Weights of a small class-conditioned image flow-matching model.
Data: trained on retinal OCT scans (Kermany 2017), 21.6 epochs.
Rows from block 7, named by matrix and row number. Rows with one number belong to one channel. Each number is 500 + 25 x the weight over the matrix's rms, rounded and kept within 0 to 999. All counts start at 0. Numbers have three digits each.
# convs0: first 3x3 conv (model.mid.1.convs.0.weight, 192x192x3x3), inputs 24-29, a 3x3 kernel for each
# convs1: second 3x3 conv (model.mid.1.convs.1.weight, 192x192x3x3, transposed), outputs 24-29, a 3x3 kernel for each
convs0.2:499525418445468517516468490485510545508531480461511497487505508493494487455515472526477511526523519511491499488480456487498517484531538535509475497506458491509466
convs1.2:519525458484464532495493440474480499499500508467484547501519464517476533476479494473454500494497527474497552475470474494484513507479498503514527529522505526497484
convs0.3:490499499506520471515470518512490469495442541510518498506495496477494487505508552502499465554564520493494499472488484489525507488530469497486477540499473464543465
convs1.3:515531440465466487460524445536469548501480505519529489495566507495501513489439513499490442459548467492553496534519484478491471512501507461459582532512503483480489
convs0.4:458528510487458517515498511523516489512501461510519542540491527517486504474542507571488493553508470501492489508520492498539511515504546482446468499517476511597483
convs1.4:458506566536483493490474563535562503503500521517406502468540560538496458510503483565534505560508486518506486441476466464524499501495501527410427420486430482465453
convs0.5:483477514467498522496522517539525537519472520483503496495493528477506497549454499482490506515501469498488487501485484493488502587497491490433499530490483519447560
convs1.5:517500502530484467522550508477475522540481490541455461524520511505510499547544459530538486535506461496475445516497537530545520575512512501501502483503454467499500
convs0.6:511500478497531482491518511499498493508527500485507498510502540504492483477513513458470507546497497515528496489490479511481522482500498494495524432489488471464530
convs1.6:512499499489480450516474465497469495507503504502510460504469517507518511485514508485520504507505513481475505466515470505539545484467500504506461510526522508495472
convs0.7:458449488494462465522514500480474452486480495445456491462499489472484483452493500531522466476505516496536463487497495463473495473546471494529514506458527491488492
convs1.7:452461484518497505483505489506531503487509534522523506474498535500560520482502511543513523526489503517518499463482544462472488514477487554501500509527495521511471
convs0.8:486483494498493501527521526491458467519539479461470442492507508511518512507503527494507494496531506547568535513533495507524519501491505468537531502520484511508495
convs1.8:480495503492489488491503472511475501476481506519518487500512489524511499496476480507490497509502496527541484486480507492449503519508485519553503508505489495518502
convs0.9:467549543489500499493510504534483479504492529516476443475503520502488509491503541471536471445500518511534478482460508515512509530480532452513577516517453525526489
convs1.9:543486505470504458514499478509487495542476437498509448470455513497576515507568479502566494472492507510518448545536505516490492528508517522560507480486487492460458
convs0.10:504466514504511485509504473481477476523505530543505520523499500514522467502493475512495506490495485483487493494507478499471460498500484467512470502482499525493547
convs1.10:483481498520520529505474515476532508486510488475504472499497506481525490491508527477473468482489482490484477505513516512500503514508490495499500534502504509504502
convs0.11:496494443539484497482477472486503530526490483509482506464548521491448471527441462501525491510508502513521478520526528495500523463512503471480496488450534474495479
convs1.11:499472516477461475514533474518546521562487482460511496531527540508524523465503513526498541533502488499470476497491491466504473520479500502502519480497503578489461
convs0.12:471508525499561524493502533516519527500490520507503477471478490489508514517487518490513513511465486481500466507489497517500482491519524542488472506490482470568478
convs1.12:533524529544489499510527548486499497485459521519445519509538546531499497561511490536460466503497513499478513485437548518498540513511501480466471491519505515490514
convs0.13:480480448491498481522523501495486493510500484446520537504500495522494481478471494493492523499499492511516539515505463500523496520516500496510510516444519490485491
convs1.13:498480526500522460507495541468491496471528509456532473509464520524531494475506503497500498531496505529486497483509483509492503523499490518525438531552475504527453
convs0.14:503462526496465483492514504522525475522502472503468459487469501519498511462509524490481461473448503491531505536508501528478513482480504537525462482494502470470473
convs1.14:479525486518522505478510506531518515482482470536468506497518493502498513519476476488504465506463488553486478497515503506493510480468465477464494522475505485472499
convs0.15:566532527492484496516504510505501530525523558523507503515503482490465472533513508504503491486499486511514543485517473492492466508526504506535519516491504546518533
convs1.15:479546543487493481504451516519499491493528474505467506475525532511489492484524481486469519509485472500476507484515476507483486495490486508467461469495459499527475
convs0.16:488469515479466506510499525486518506495507503468530514465482472513521490457509533488493487489517492508506508507499502529510513479500520491528513507482495470488484
convs1.16:517507484530520512548560517497496486499473534433520517518482480527512508505509552515517507532520524535544522490476486506506498527524519496514503508503494505523484
convs0.17:479501509512507489493500499512470562486540479499506495501510482557490515508486498501549501488471508497461499468505525485476516532482505464485519533535520497437451
convs1.17:552474487524516497485467468492514527490499506445559526504479478486516534499523504491516528491461550484502526528523477529480494463514484501570550514451477533493490
convs0.18:483512519529514514483477509472552478490512512533514499508542498479518502500542497498494526470514525492529512510470517526524504510492520513505470512471518533488470
convs1.18:515519533500514471515499570492501484519467501508501479519480496497494461464451499480477507499513493513506518530517475483546491483503483484506500500506500508550511
convs0.19:477512494527494493531531479498482496531506498520526499450500445471494503522521521513578543507491491490517469477484465494503495512472495471471478497533532547520539
convs1.19:424558530524525537567564535506500451465503545492471472569600571500518532439491471519522520503484530506475487513484510502496517494496509508489480469468489493479530
convs0.20:553545517527501466503513505505509506525509529525517491526506482505491467504517503469520493503497524477472516463526521501465518522509494494536500518510471484479491
convs1.20:510491478495473533521504497480485504525499493494498492521503453507510511497496494495537504503505526501520480498477478512504513452478477517539530532512510508485516
convs0.21:494480450520482523486528508477555483498496509522476517495495554472514528519486499494508500487495454496537503510500522515457460508501487480506551452518508466447481
convs1.21:514501512523519519494512476515510499524483436551458493503520523504506505504500493532484475495500469494484515517458511477491488518503547487468474511504493504477510
convs0.22:526510513534486471482509520524490502478482519516532485509500545509472465516493496517491476465475502497549484499515521474509500461538535524504534497457467512496542
convs1.22:456503542509537484501487511487483521532525497532450502483493541494449477478545451526558505498482481535517516490486464508513512498492539494466451483491504477523462
convs0.23:524552503510509508534495521549511507481469465474497509490491501507502491490513537476490492504509462495462506453527495489525509506511503503511494435495551503474491
convs1.23:490478485486444458533490461505494491525525497477543493458492506500508504494511561488506522503489522451447512441497464486539519493520500535535493533487491549522422
convs0.24:502501470503507474517499502550536505502510534473524512512508531569513502500489545462482458471466491511494502517549542520522545500485496520497518497529486479463536
convs1.24:491514494516511539479499445477527554486499468480541521482511492506477516528514511480512507469489533478519495469531522494499448479501484495517520490517466522473509
convs0.25:526512491511509452502487539494511475497512434512499489505478508500519451512501513500475508519485516489515494517473485502503556462463490507486515509495510482516494
convs1.25:466487492480507493490488501501526500504510520555516443509485516523481485463505500514498492506511519531474492478467501477488479513463510534511498510564516494501493
convs0.26:492487449474510506476461481511477494516488508508499532530491477448496538481530514497541503487533535515500511487509487457459516487476508455470472535501540516529467
convs1.26:504519508526530497515519511501515521514499500495498505488475509504466464535502483481537510449497479486497508483499500521527493502497509496513527473469523501516524
convs0.27:536504514500522499481536505531563538489533502510452524508534499515511502417474487482495503515484510485519508522442476518490451489519498479494477480490523511514534
convs1.27:512469552514523530494478530481529490500475474493496520488487493505506521514523524507507503481473494511459499486489475543488462503512465517491466488492535497493485
convs0.28:515502510488504502508498514522488479549501505512541514512555504466493486506496464504489517483520493464484461470522492496485496502489530534492519521486575543480474
convs1.28:537524495530509502495508502491462486491470499508488513515512485500522530514485490486491484479529522490527524508477514509490530510483509481513497495486515509529517
convs0.29:519482488499516483489509507517508495503509451496537516479523514515481488488471445502487538508486500508461470506484494471490492499544475516487435507461506510551431
convs1.29:513464493495505479524529544472537537536532501480481496490532520492460503489479509522483512527520500512496485519522498486518467505488480520513498483494499494520481
convs0.30:485503481460455524466532474498504490499529501536510518483490446515527542508521499501486481540507497466475486457449486494458472526519485509504502507541509499527459
convs1.30:522509488493529527509545539502504498478483481517466479473465452496463485487492496491498513509490468517488466521538538505522497457476477495518530487454467485506553
convs0.31:503454499515485505481534507517523507487511512524478502517514528489513497490552501508481476486525477519491479483524486521493502517536520473508528541526499490475467
convs1.31:501459527482504519484485522469507504513512473485506468532470496491504504519479489515545520476501491504488541491466480498508475510477482537535490485499472512521495
convs0.32:519487454506478507517506498489467478501494560466512521518499516500517463516513501504506478505536510458477487517516534489509474528503522539495516462507475553501514
convs1.32:498525496499474485503547495487480539467473442502541526488532484502447493527477513508456481522487523491492493451472512534535490522524487502462489488539490502518420
convs0.33:521533480484508550526487472529532499500502529510493495527508520505514520519488523546512518520474518458478508478528494472497510522513492498513532506497468521517533
convs1.33:501503505468454495478500458485475498508507496519535479511520482484513501468454492497503512514496491495449461477485502496473476510480482474483478496534512480473457
convs0.34:505518503478480502523527502478462497494489502538519485484460481493501480511436485524471484497488519469478469503516477502522469520481473551529458479487481527500524
convs1.34:518494514497489551509500455485512474480508492504534490505532489510495536491494538513495530526528523543516508489513506490520509509518470545478471547533480507455429
convs0.35:492477534489516521460520509493527527532518494498506474502499528446537486513498450492476465522502493500510489510513485490453476464507542509533572540510511506521538
convs1.35:522520536517502494495517463499471517489486505593549501509512543480497488513558508487502486553546541474485495478461485534511461523511495512474496493522499533478492
convs0.36:504515545514455495558524474480524479501504500511493539475563487517522520502505500486513492503496501485493500520508489515530501526491458528581499520506487510471503
convs1.36:491497499488498453476468530502493508486498511500489545489473455475498497517516483453521544493522510456493525488453474512527474482481426540505498485512524507494453
convs0.37:459468489471525501490530541512497517467490512471488485495491528528496491473512488474515482557529516528500503468462496523514519463498527426483466451477504480534467
convs1.37:506511491509536511491513505508493514505491510516506498486448510522533499492454505506502493495473502497517511543549490550520508499501501475532513501519530472520513
convs0.38:491505496468502490515480499487531542491495517473460460514490574475514505501485571489549543509562490505489493514479470448504494517495458482487569489533505477498499
convs1.38:506515517525551524487483511510510505481484467514496495484457490497482518514488476497511514507510523480497538532525507475510503478469522520485484507545502498504516
convs0.39:509482497493522535511495504534515517522521487493511514519532525472493525467473499512457497430439477496502488536536527502512473502490535510562470517508555474492546
convs1.39:480533491479496508492497527508461523482478498479537465531545523547572508492491535482489530481512476482503503482459477484494493528466469456509493514484503490499504
convs0.40:481516457513517484517528497500536521471494538482485482466485473489492486479474499456496529503500493499471492451469513494495481493504529461455538537495562528527569
convs1.40:536489463520510508496508482510479504501483490492477475502504496491487497524531493518512500462483507479468495492483481492506460526515517484498515459477505499493475
convs0.41:487505533493532474512497500527545472515477532519505482501509498510506508530467539487479503481525503505463485458487484496541536505474516485514517503523498509486509
convs1.41:506525476516512487502492526470467500503517530502482518494516503500496496532506457510505496459511494478506520524440478506504523505495517482511488494472469476496466
convs0.42:523530597474531464500465481525554461495516526508499537476522532512479507495504497489487442485499490505508504547520590521475502493492503537564504500443507527519552
convs1.42:544527525513527525497444472497529511502489455549547492441454478439492491457504522487482538506539541465473504463500506506538472444532466475513525518509526511493440
convs0.43:467473637510507497494454496504502496541502462515529469508510511514486492478517532458456481513488516486514495504491513505525495505495463467533517559533510484489510
convs1.43:486545458500546491489521536572467460457452500489511512467541521481534479538457491436522485420495431466533475519460474505489462515521464462446543541430517439506507
convs0.44:527507474508502493551486506505494537513494482478498483493479461513501562515501462509505456491510500509507513506528528461512488466497524482538453472502543509476508
convs1.44:518518506522533515494480525504493500468502508486506482519530467523514514566510507511494507518537493492507515475552532488453504477505500475503469511495472482507455
convs0.45:507480484501508493525532468491488504484467494520467503470513518435525532495508570475520495499510503506492508477458480495470532505482514473476496475468513440474526
convs1.45:500486466522502528513498521491498490479524471503498451508479467536507510462449511492484499506525493499497501564514512499508514504503515465498500495535475506501521
convs0.46:530470493528516449464509490490515506477485501538513520485531500501501514503565496506480457538510463472496522483503483456519471499535516486533488492505524530450502
convs1.46:511498532496512481508522518531512516525504471481464486482511488500453496522482482481503501476461467488508491473502493520483508490503504491497504496458482491524482
convs0.47:503485536515487493476445537576537536532529525520540506515520511496527508468521540480466494462482515501512516503485467544489479510458540535450466498539465545486480
convs1.47:463509475546479492517476458478500512504469508505505506450474512467496466522445476527534480497511494498514471517459492519500491538499513487503480488517539454522479
convs0.48:490504505480490517475504491491488497495501447523467499510455463531514492478480486505538518464513480505514508487498537522490518502525528468494463474505576510526506
convs1.48:461538566532498501500506534535505466527487509501504474499555575524486510503526487527525489497507496476484500472489470483494511465498506535488504496509516470495489
convs0.49:522506518493540473494525487496464464499470489502479501523531504475522503512487484512477481479485543488510486498519521486474466519531477507500519471503509486498543
convs1.49:531528496508532522467492482496483483524485465532503538531492504498528516489542531493482506504513540476501520551501494457480479531515473506511483519512497564461515
convs0.50:525515507507478512528504511480491515497500550513544522549559543515485474506486514493490467484470484458526520523514524510513484510517483570536556532451522497510541
convs1.50:509475460513521474517500479536500489497495464491502493481463452532542493460479468486502527488470502512513497524538497468469478478527489488524543480488500447511519
convs0.51:530479490473481461478503522529507533502482519474466487486491504531521489475468501466473490547548532500519507515519505512534534481482458490540557546512480460476492
convs1.51:529520522490502487516516533492505496512519531534522449488472490521541537446470494485487519525515498503492539457487487515510486513462468505541478545544517474456494
convs0.52:493506523459487455525498469528502511481500505516482468481517542515498541508505504462508559485482492520493496498507469519519447508506500484499512483466503471491490
convs1.52:526498474530503475536508534495480523515494522469496504513486507531497504510521503472476485495497512495486506494496485503479499485513499483538520526524484473511517
convs0.53:496504483488494490470498520531538527514471478521498485493549524490540500472499495475523496460510479516484533542494508489486518511510490560532522515509492479473498
convs1.53:500513498491525528451476502495498499489518486538469460504517481523487502449468495537502503522537496487521472488479474449500461500482492503507516480504471490466541
convs0.54:476505493476482476485529522485494509463524523505517540486509500511516438503509523486493504482509521498479479470471479478499457497500497446498529483475497469531500
convs1.54:546502495543507484516521506497472479528514491553486490483467501497479484495511455486508497492486479497505460519497488518518511510505510507487503483508515473478491
convs0.55:498512515511538485499497437498491477529516467510490483470500484495526516464518485525473473502491516501513473513519500496475501449458542486507479497508508487481474
convs1.55:540497510496509536504505522514496492489508489509483498514517484497476500505512513476500526498458463530514509498496498498467471481490493477525542503460515507486511
convs0.56:466507494508547516495465491519571548489531527492476544502501486482465513508536454478492481507482488504484511501481476476499515466521492487482499488514491519525478
convs1.56:535543502498510438507525532508458499490489508558495482489487507504500494496549459521492486516507507487487466525464523527506490582494513477470508477481502529523496
convs0.57:506499455491458499550495495470496537461533486499450469527497499519503483491475477478517513509457533506517483537511472498470527459494484543481489504484524476452503
convs1.57:491520485475485483463474484498488500494501496503548495495543486509502520494492486518464485502503524474412487464518530465507485515490492507523507505534503481513491
convs0.58:479499477484455504505462528550492461528522522500490513524525505544532477510498516511485477515486509454473471525481494545511527489490526489464497456465486494491493
convs1.58:476544498529505514523502480495538528519521512524526511529509543504509506532508462486492490483479497502483492486498536513484474500482500508494514509511484517540527
convs0.59:501529490524482474526514443521512530544505524526496517507518492509538501524496504505478464499498470492499515541510490501489537513500550518515579483512523461480518
convs1.59:492518455489519514484520475483510497481482465522531474510513497527511516528483476495460466478457525489561507492447526467496445523489511498475515443521504528390533
convs0.60:549533489490488507489530513477485524509492506537509531532525478505531468508463454524490517490491522497485503529507557512488470485526506510523513480495521505498501
convs1.60:569487495471541540426480442493490492505514510499492499470488489509508523450470484491491514528484497470536506570530499474471452468527464500525569523482491499478507
convs0.61:430473515467486487530511478508539548497527539464510485489500517499520524508483517479493511515484509508517511482542523497519487487500465492479531489499545444462489
convs1.61:527508529512527479512522499518514495511470501503487506485505532501506496485496503498485491524478488497498489476470488509503474508477469536533502487506543525491491
convs0.62:496468530535479475502458503513495517495513473473505489472501503472517495488514474509498479492480524486476459508509481510497524483524522520512470487497512489521569
convs1.62:513539457512503503482542545533528504485528494505465526469475484480486481491441509519540503495507499471485498507491491491477494483490531460454501482486484463533468
convs0.63:536490485471487479497502501455557515482511541514502476526527501534497495512513499497495532497462505483481512523504495479521536506482480531526492547502496507486502
convs1.63:548531485519539488504564530505491486461491507499498505511512507539512494506491520495459464499539494494497504513477515486505515490521491498519524500529492533505514
convs0.64:517485497495460468490515503525534495481456484449509483534507477524510498440475461520481474521496527502484485481499517481501475484495447491518509503481507512488517
convs1.64:526487510504471521501440503480508511496519528504530478519468503499475511544466489509534519477499504546510516488468501518506528502499452523521487495530506451487538
convs0.65:486508489503530529465480525448491499501509516536515545483484473495468490493485497559512489473498506496474497494485484515501475495500540506481512484490521487503508
convs1.65:492529515502535511515512502474475459487462488467478480548557532508536536503516512528504519484529498496491471496459490490504470553460489512480493475534496498485503
convs0.66:474534457506496482461487500509483545481494498529514497518508472502513483488496512499415472520484466436499533532495496530507517454499494538540480531548535521518547
convs1.66:499534524484496514533507519519516475530481526482541540490525507480500503535474488498524475482516495497498490456497451473474466512526449476454488528483487455521493
convs0.67:522537531530500462484485515493477460490484470513478470570571523501533517527515507506488504468448486544555559531538548539500475477504551548615512502470502465483505
convs1.67:517476460514525522450453483526470507495540542533475490525515471539524517485423478491465495524482436525485445531520505459482447466472443489534515592517469463472531
convs0.68:495539478495465490511501468521500479477550536535483493480517498534499492540484486500461488463483467498506524480505510495500499507496459537500524492507520493502562
convs1.68:503540473488470514477511468488497516500501495509487490459495482509510509497512496508518528499492499507519501514510513493494453478500508497497505496535488474488534
convs0.69:460431515542481474488506457518515469486489454446531518485499497488483510511473510492443501485489502453486494505504484482522500502482471495473474491516508532488476
convs1.69:552468513490500488503531516485498491518516494522528508528511529501519508440536540548489531514510515489460492516441488456456453498486466490528485507509497532515511
convs0.70:482478450534483469515474457465507545537546489463483505482504482539491448518509528519478559484462486490483485475472485471529509494505511506536529477515485508455503
convs1.70:528526434518517511500511508458402439470472525453484516486481460548486476478525524467505537472510540469510485565517486498504510488511501512571550534550455476482529
convs0.71:508487490483475496530482458470511539527462508544516472533487517538506475510533479496509487533534498445493466521507454515509483482517493537482471504514490518488506
convs1.71:519513473491509517509501446483493515506498491476565547515522481452467481513499525507512504494496481505495494507526483490483481526518493482503523530536509473521471
convs0.72:518557509496515506500501507471483496505495479527519465464482539507509482486495464519544491542539491471496491482479467514488488517557487479519500516490480555513473
convs1.72:484488540523498493512503512488463443502524482531517452518543524462485498483487500515536534499522513504421464457520470468441471525499516495463491501484474485494481
convs0.73:504497553477456502463505533527492515519478484552501523492518497475521538482520476478489507500517513495496499486503504508535504512492471516506461516513514477434484
convs1.73:524513506506525519475490470521485464522468517485444473461502471482520518485452500485481500530526510493529462496452451458482519520511479484518514509487507485512483
convs0.74:525477528502508526491501516491512545466489493514482442487477483461429502479515491492492532521493494494486501521477485464466472496516501487537482459460472491501539
convs1.74:503522487470514485546482563525486475530485497528491508497496496501539482529522509491504493501511517492494499500501479481520503499521492484496485476491512499544466
convs0.75:450546542533525509482503526544489482488503474459464475499528536496505482475510475514485473503488498518542512495554519489463526501507497438507521509497485489430465
convs1.75:489468515494493537471488499461502520530476473518472472537476512461485506555511471501530506515466500494520513524523498527507470493459472522561541496504456490500501
convs0.76:465505518456454509494520548501527472521499467496505523512499486492464505521527541471527502507519521522472461504525524508531510458510513529560475531496509471481514
convs1.76:532501515529505456460483524470505504455469504496474513465437470477463478508460458506523488470505488481476466550504542538521538502495536475487493504499503460485464
convs0.77:503472478466505457467525502495498519536479487538523511522513531521456493528494536475538499480492516514511528536469479466497476475542488552490481473504497518473518
convs1.77:482503509498505509481517505494521535506517485515485499482485511495478487470467518506516480473507472519493497465472513460526499504487527510494490480494479477515541
convs0.78:490512484503476498528525502478497494486502521447454473518488470482525530478481478485467481465472459496536517472473524442499529518501508496452547495474492525506498
convs1.78:465465491521493506454467500500520521438498484504531521482476503517522548522525516516495492504495480526525525507502507507497476505510496498516472514525476521509509
convs0.79:518526486498525492483471519517494516504536527500524480548474523471527494504530496540476435479479480503486494576533493526516491519513498514520503514494513509498527
convs1.79:456432499492515521502529487480583491494498464487480501526498520505479517491495485532532509526446490518532479445464546476454492518480486556488469483518462476491495
convs0.80:495493433491468534469483508517516525573550452519528519479530509509449504476525514499498486437477533534528491531473500508506507501481497516503477487494491487503445
convs1.80:500495541510521514514499549520514481518472492497468488503514496491516474490487485512498529513521527518463499467480485448529512509504493501500508481512548486501472
convs0.81:470471562485441499547480488518527484453477476505494475491491536459501486520482497494481519484502514479503503530494505486489444513527495504489573473483524450519493
convs1.81:497465468504503489478487501470534521488501518519464522497468512484512466504485455525553504488500517535545485515464487536509495525473439516532476518529529449504527
convs0.82:474503516480454495487511503526504493498498512508489503472488472524459497492516519500456519548508470490494486502470525493503466505517528535427501464482558490473477
convs1.82:469529538500540526505488541516494474479477470519502480456502507466530494529443522524540495476507489473533542543507510483502514490475495489478535438461507482517502
convs0.83:495519520510493478482529510507512472482458447494459479483491493488475459499510527491529508494494492443470536499473535472488507549479524495534537547450481533483504
convs1.83:468480480465462513499481485506517504523511496525501479508503494519509478501528478493515508487495510482530515493518469475492490482515491513525482524500494477472498
convs0.84:497468463501511470522498455514439467555484500494453535524508472496522503528479506493466515488467514503521481522501517491499489516521465491501541510506517488520506
convs1.84:502483523516454431492503542502475460515512464513524496509500500521527513468573532494512524514504469455495519471431488523521489495493446487499458504469484578504459
convs0.85:476548510489509526515490499533511497489494508503496455453460509504525534486537510535452479486485468458476483538506465524503498482522486543472485471478489543501498
convs1.85:460432553504494525516521500497557498493507511467479487508493551476511488495471524540533519514472488542514491443448505507463538547501489547468415500503477480517501
convs0.86:464470520500505476539533510523507479542565574453425465483486489499515486511469497555556569455454476525491491527501499532496492500470453517468474539506507510513529
convs1.86:503490488481483496527475502578542511470451568526476457577556504520504546513492447498534514481491461490492553471522503510491501463439426502503476496517531478486522
convs0.87:493533546487507475493499499511502487531478489504516499486526525512535496510441493533531540492495509524494465470504495496480477512454534531481518493476482457521502
convs1.87:466520498486505451482473506514496500520498478490473494476507517503485491521520472514545478500503515503487480485520510484496518489479529506464484486497527444528481
convs0.88:525494492515514504438478475512553494480546485533522527485482473520506485493485516497509508512513525484506502504567516500502474480508461502496474534530529504522493
convs1.88:554494508520532490543456519497493498508511572523503483527480451471502499482508504545498503516527525584438445464493496463508498487470480505493472520469399416544531
convs0.89:491522472510493545452508466505470533489487521468499500511461474487498530498510444481443521491518484486492464498503518490486512516491492548493491485495457528481461
convs1.89:504505489500521502468472500490516492507506478538485522497490462506495496489462481518495506517523478481519519522482487496507492484530530507462477511507472504463528
convs0.90:511519508504478538510489519476476504472466485486506490511483506500479490523511530487502521493471487525489486522513510517544497494501514534498493449511549506493462
convs1.90:493506470503509547481465498503520523468537538493500488535517490497494503489496503504474518503537509500519523518512509510501489512491508512511538522522515495473481
convs0.91:470487481484517485481530510483527534514488522477477527505514490462474507477510528494517504500536506526552557521505542493461485491465459494467506471487515480481472
convs1.91:516476503519504555510461467487497501515507470478535480476464516498451517475488495487526481484503512492558520528518514494502526470482497506585540476497517462495566
convs0.92:529476503533517498504488499480495509512477516538511503516520513536523478509513512476457450446472528469485519528519476513508454474511447498519457514461492487566480
convs1.92:502500546513536488473479536472468471494455494516454549481517487458525535503526499513524519497515522557464508531509464506499472485500449535489494518499485517539521
convs0.93:538505463526464505529550509457452526458505513477491559511500502486511492503522517494491494486502467503514501517535482468498516501523532559508451468510538554511541
convs1.93:470468465512477527522519473459505546477508462430552482503558506491493517476502529497489540511505525504513517466503500512517473488444523482497506547523475558520496
convs0.94:555514535493461476477490483480518500547503515478544509509527479488456488481496523491542574487470542510499487483519498518486522485485487452492483517502449474526506
convs1.94:467528501485495522531515497547537502492499460474482546532529529476497476486504446498516506474488531494510494505482505479554517494479491495479489469525503471502518
convs0.95:489503508468488526512518495527473481503503557498495499505477508480472521532503512484524533490492517489486516494497470503484484488470448535465545491559456548515510
convs1.95:482522536507528532520502504492537520480490496533493506473444509488531540480521488552519538498504491481464521524476504483495509507505489520481446481506463509521519
convs0.96:507486462490547530513518527481508468478522510506529462514509476516528505504473514515505479506458451530484546477491518502519503539545502505484520521524511459522509
convs1.96:468521491486479486523496523509463479491501481488509509499511519523511510540495471520506447498496469516502499450462502516504506511486516518456475471465487485534482
convs0.97:487473494508480502544512499481502517515545473474487509501495506500495461497534533476481523464471481522514470536522523541518499488530505495512485504504476529508476
convs1.97:498495468503472490488494461483505505516530494484532539514509495524542511492513489501497490504511571512519538469444492508468519533489500501514464533522493502526534
convs0.98:458486507484513495533494542522521517515524519519526497480492475486482553508491497490526521490475520533504529480495480551484508505539526517477482488509442509473476
convs1.98:493504490481485486503514511480496511519512523497509492515498519503526510500484500487499491491485476496491495497490508491535508512525491510502511484518523524485480
convs0.99:486507519511494531454500518477542516515483509492475501518527537493485481495478529521522573502491496515518504487488454501489524475461459549538489532518484469503532
convs1.99:503525474506500506476501490498498503493524516486479485520520490506518519477490521501467483504491503486508518530513497462510492507522511497516542545499477467484533
convs0.100:503539539481460500527530503507485504487524510486515555518529512510521529495491509546486514519544517498476458539517562527507534509506496449532522545517525526489481
convs1.100:520516464470540511509482467411449441534526507518568484494456519423523479460517478479518521502500517547520461556466495511504464545493425505576523502494519504418513
convs0.101:482498501512487503499519490497463504501459513471459475506494502535478498472493499510486504493452467488519531501541511503527503564505530501521475526520462556473477
convs1.101:456473512500473509500496515479504502473522510522461479487490503496503515506514488509471526516474470545490524506496520499500489525494492567490467474490468516538498
convs0.102:520528518515481501489483537514524500511513531527487474484475474481516556495480497439451480526485476519485490490471529551532568495477502506499487523539502481498544
convs1.102:466556506528486478498532531567498490489496516500529480465583524525473489501463456500486453463485477508525501436500439450494489515509506497442477512415463460494474
convs0.103:495498524504474506510463482477500500500510487487484491504472460476504472466536494519492520485523472520530505534516446427529525508503548511498471493522503533516498
convs1.103:505505489494509497516517490498499500489494512526494511514519508501523515509515499479479508490494495491487498504490508505492504510475488504508475475501510506505508
convs0.104:488544530509479461491497477521513504467533545526515514497547527481494501475488483523511503451467522505513516525506500475454452510501476528507533507517516523493517
convs1.104:504525483471494516527494503502463481533480525513486501502474503548491493493489514481509484464491513515476514491529463482509531490493508489481465484483502488518476
convs0.105:484457478480503513518453464486527537468495468470501559487493486510506447509488506478510501504517492506468449470465524482495488500502531444492485468477485422526516
convs1.105:520534490523527471483495498492477495497510518502523519509505514501501466491488517495501494489523507509535524513497472497526521519504504485517529507500509519486496
convs0.106:494483518510460465495546544512537478479537466530483495517523486484481503473478514532481478484487509490468488494484543503514482517527570493494507484465533516489505
convs1.106:473509514480480464546509490505504481521478491560525466510526549474550471541541546483540469492517512518492461481514532493535508510522492495482475530479512526501480
convs0.107:449518481532468495512500514486520521496495527492526487512538547486517507517456518482493469500484500504500470540502515495494512522527526517517504502509546516492525
convs1.107:534497463547504493498487452459465505464501489499478483508521508488465506480539486499514525556504488494504508515423500524488519521508518487468438487504507531500470
convs0.108:438440514483492515476524492510467504470493519466467515452489541510520502510500473444475507510467501516495488515525474537529527506537509444475493515517519513484462
convs1.108:529435437522494479544500484475512526494512524442498519523542547536520498502520474511548486443459514509538533497416512562475472506533520528561485525469486489509518
convs0.109:534532517512561515468541498488509503517490499506483520460535490518493501481490487492500441520504486490478532485512537518496521483520491541532485475451523482487529
convs1.109:514484489479514508485522459485484498518512481517517486508519482519553533508551502491502488485478504494530499487500532523532500487487504498491513489518507537466522
convs0.110:504499510501488503523492484458475462495533467488539491524524482491491517476500514506547508457482453495507515504503515514505511484480477506503496519473512499523466
convs1.110:500527451502532504523523523485473466503480523480520500498524467516502522490479530450490465507495497552512523511494458531499520512509524480480531523484512483483505
convs0.111:487491478499535513502515523536514512535511521546489523494462520513521514511532457482482465508492510497532491466475514520475498519451548524565540545463515525495474
convs1.111:572473450482535500501512472480481499500504443436504508496430460501503500498480519490541534472467469501534534536499489541493538519538498528499428517538506470515452
convs0.112:519525514494510477468499532492457461514529481481485491525458520480531503417508510496508475504514495517526513498457496493520494494531505508537542468506531524513492
convs1.112:497516518509483507514478493501467492497530523505513519498510527510498499495524498483499475489496488530503518491497465501511484473486487494456459476476523499473494
convs0.113:518510477492501515502531544483456506493520531497536526484502547482503513496505537505473499481470466452529537479514550477472521535530530525501559493490492535505513
convs1.113:518508519495470472511490482497476491485502517534513507501511531513487506506530469464490504513505516464482485516483513485496540505487505486511491473499522495478474
convs0.114:541468487496535539510502514483471454481496505498491523502477458515505491477473457523528536496486511503452486494476492480478494488487504494446439508496511522500477
convs1.114:485512511515450481532508492484502464488503526481450467545567551491496489509474479515549515484512504464447469517508487531547536508508513508509482513530494480505524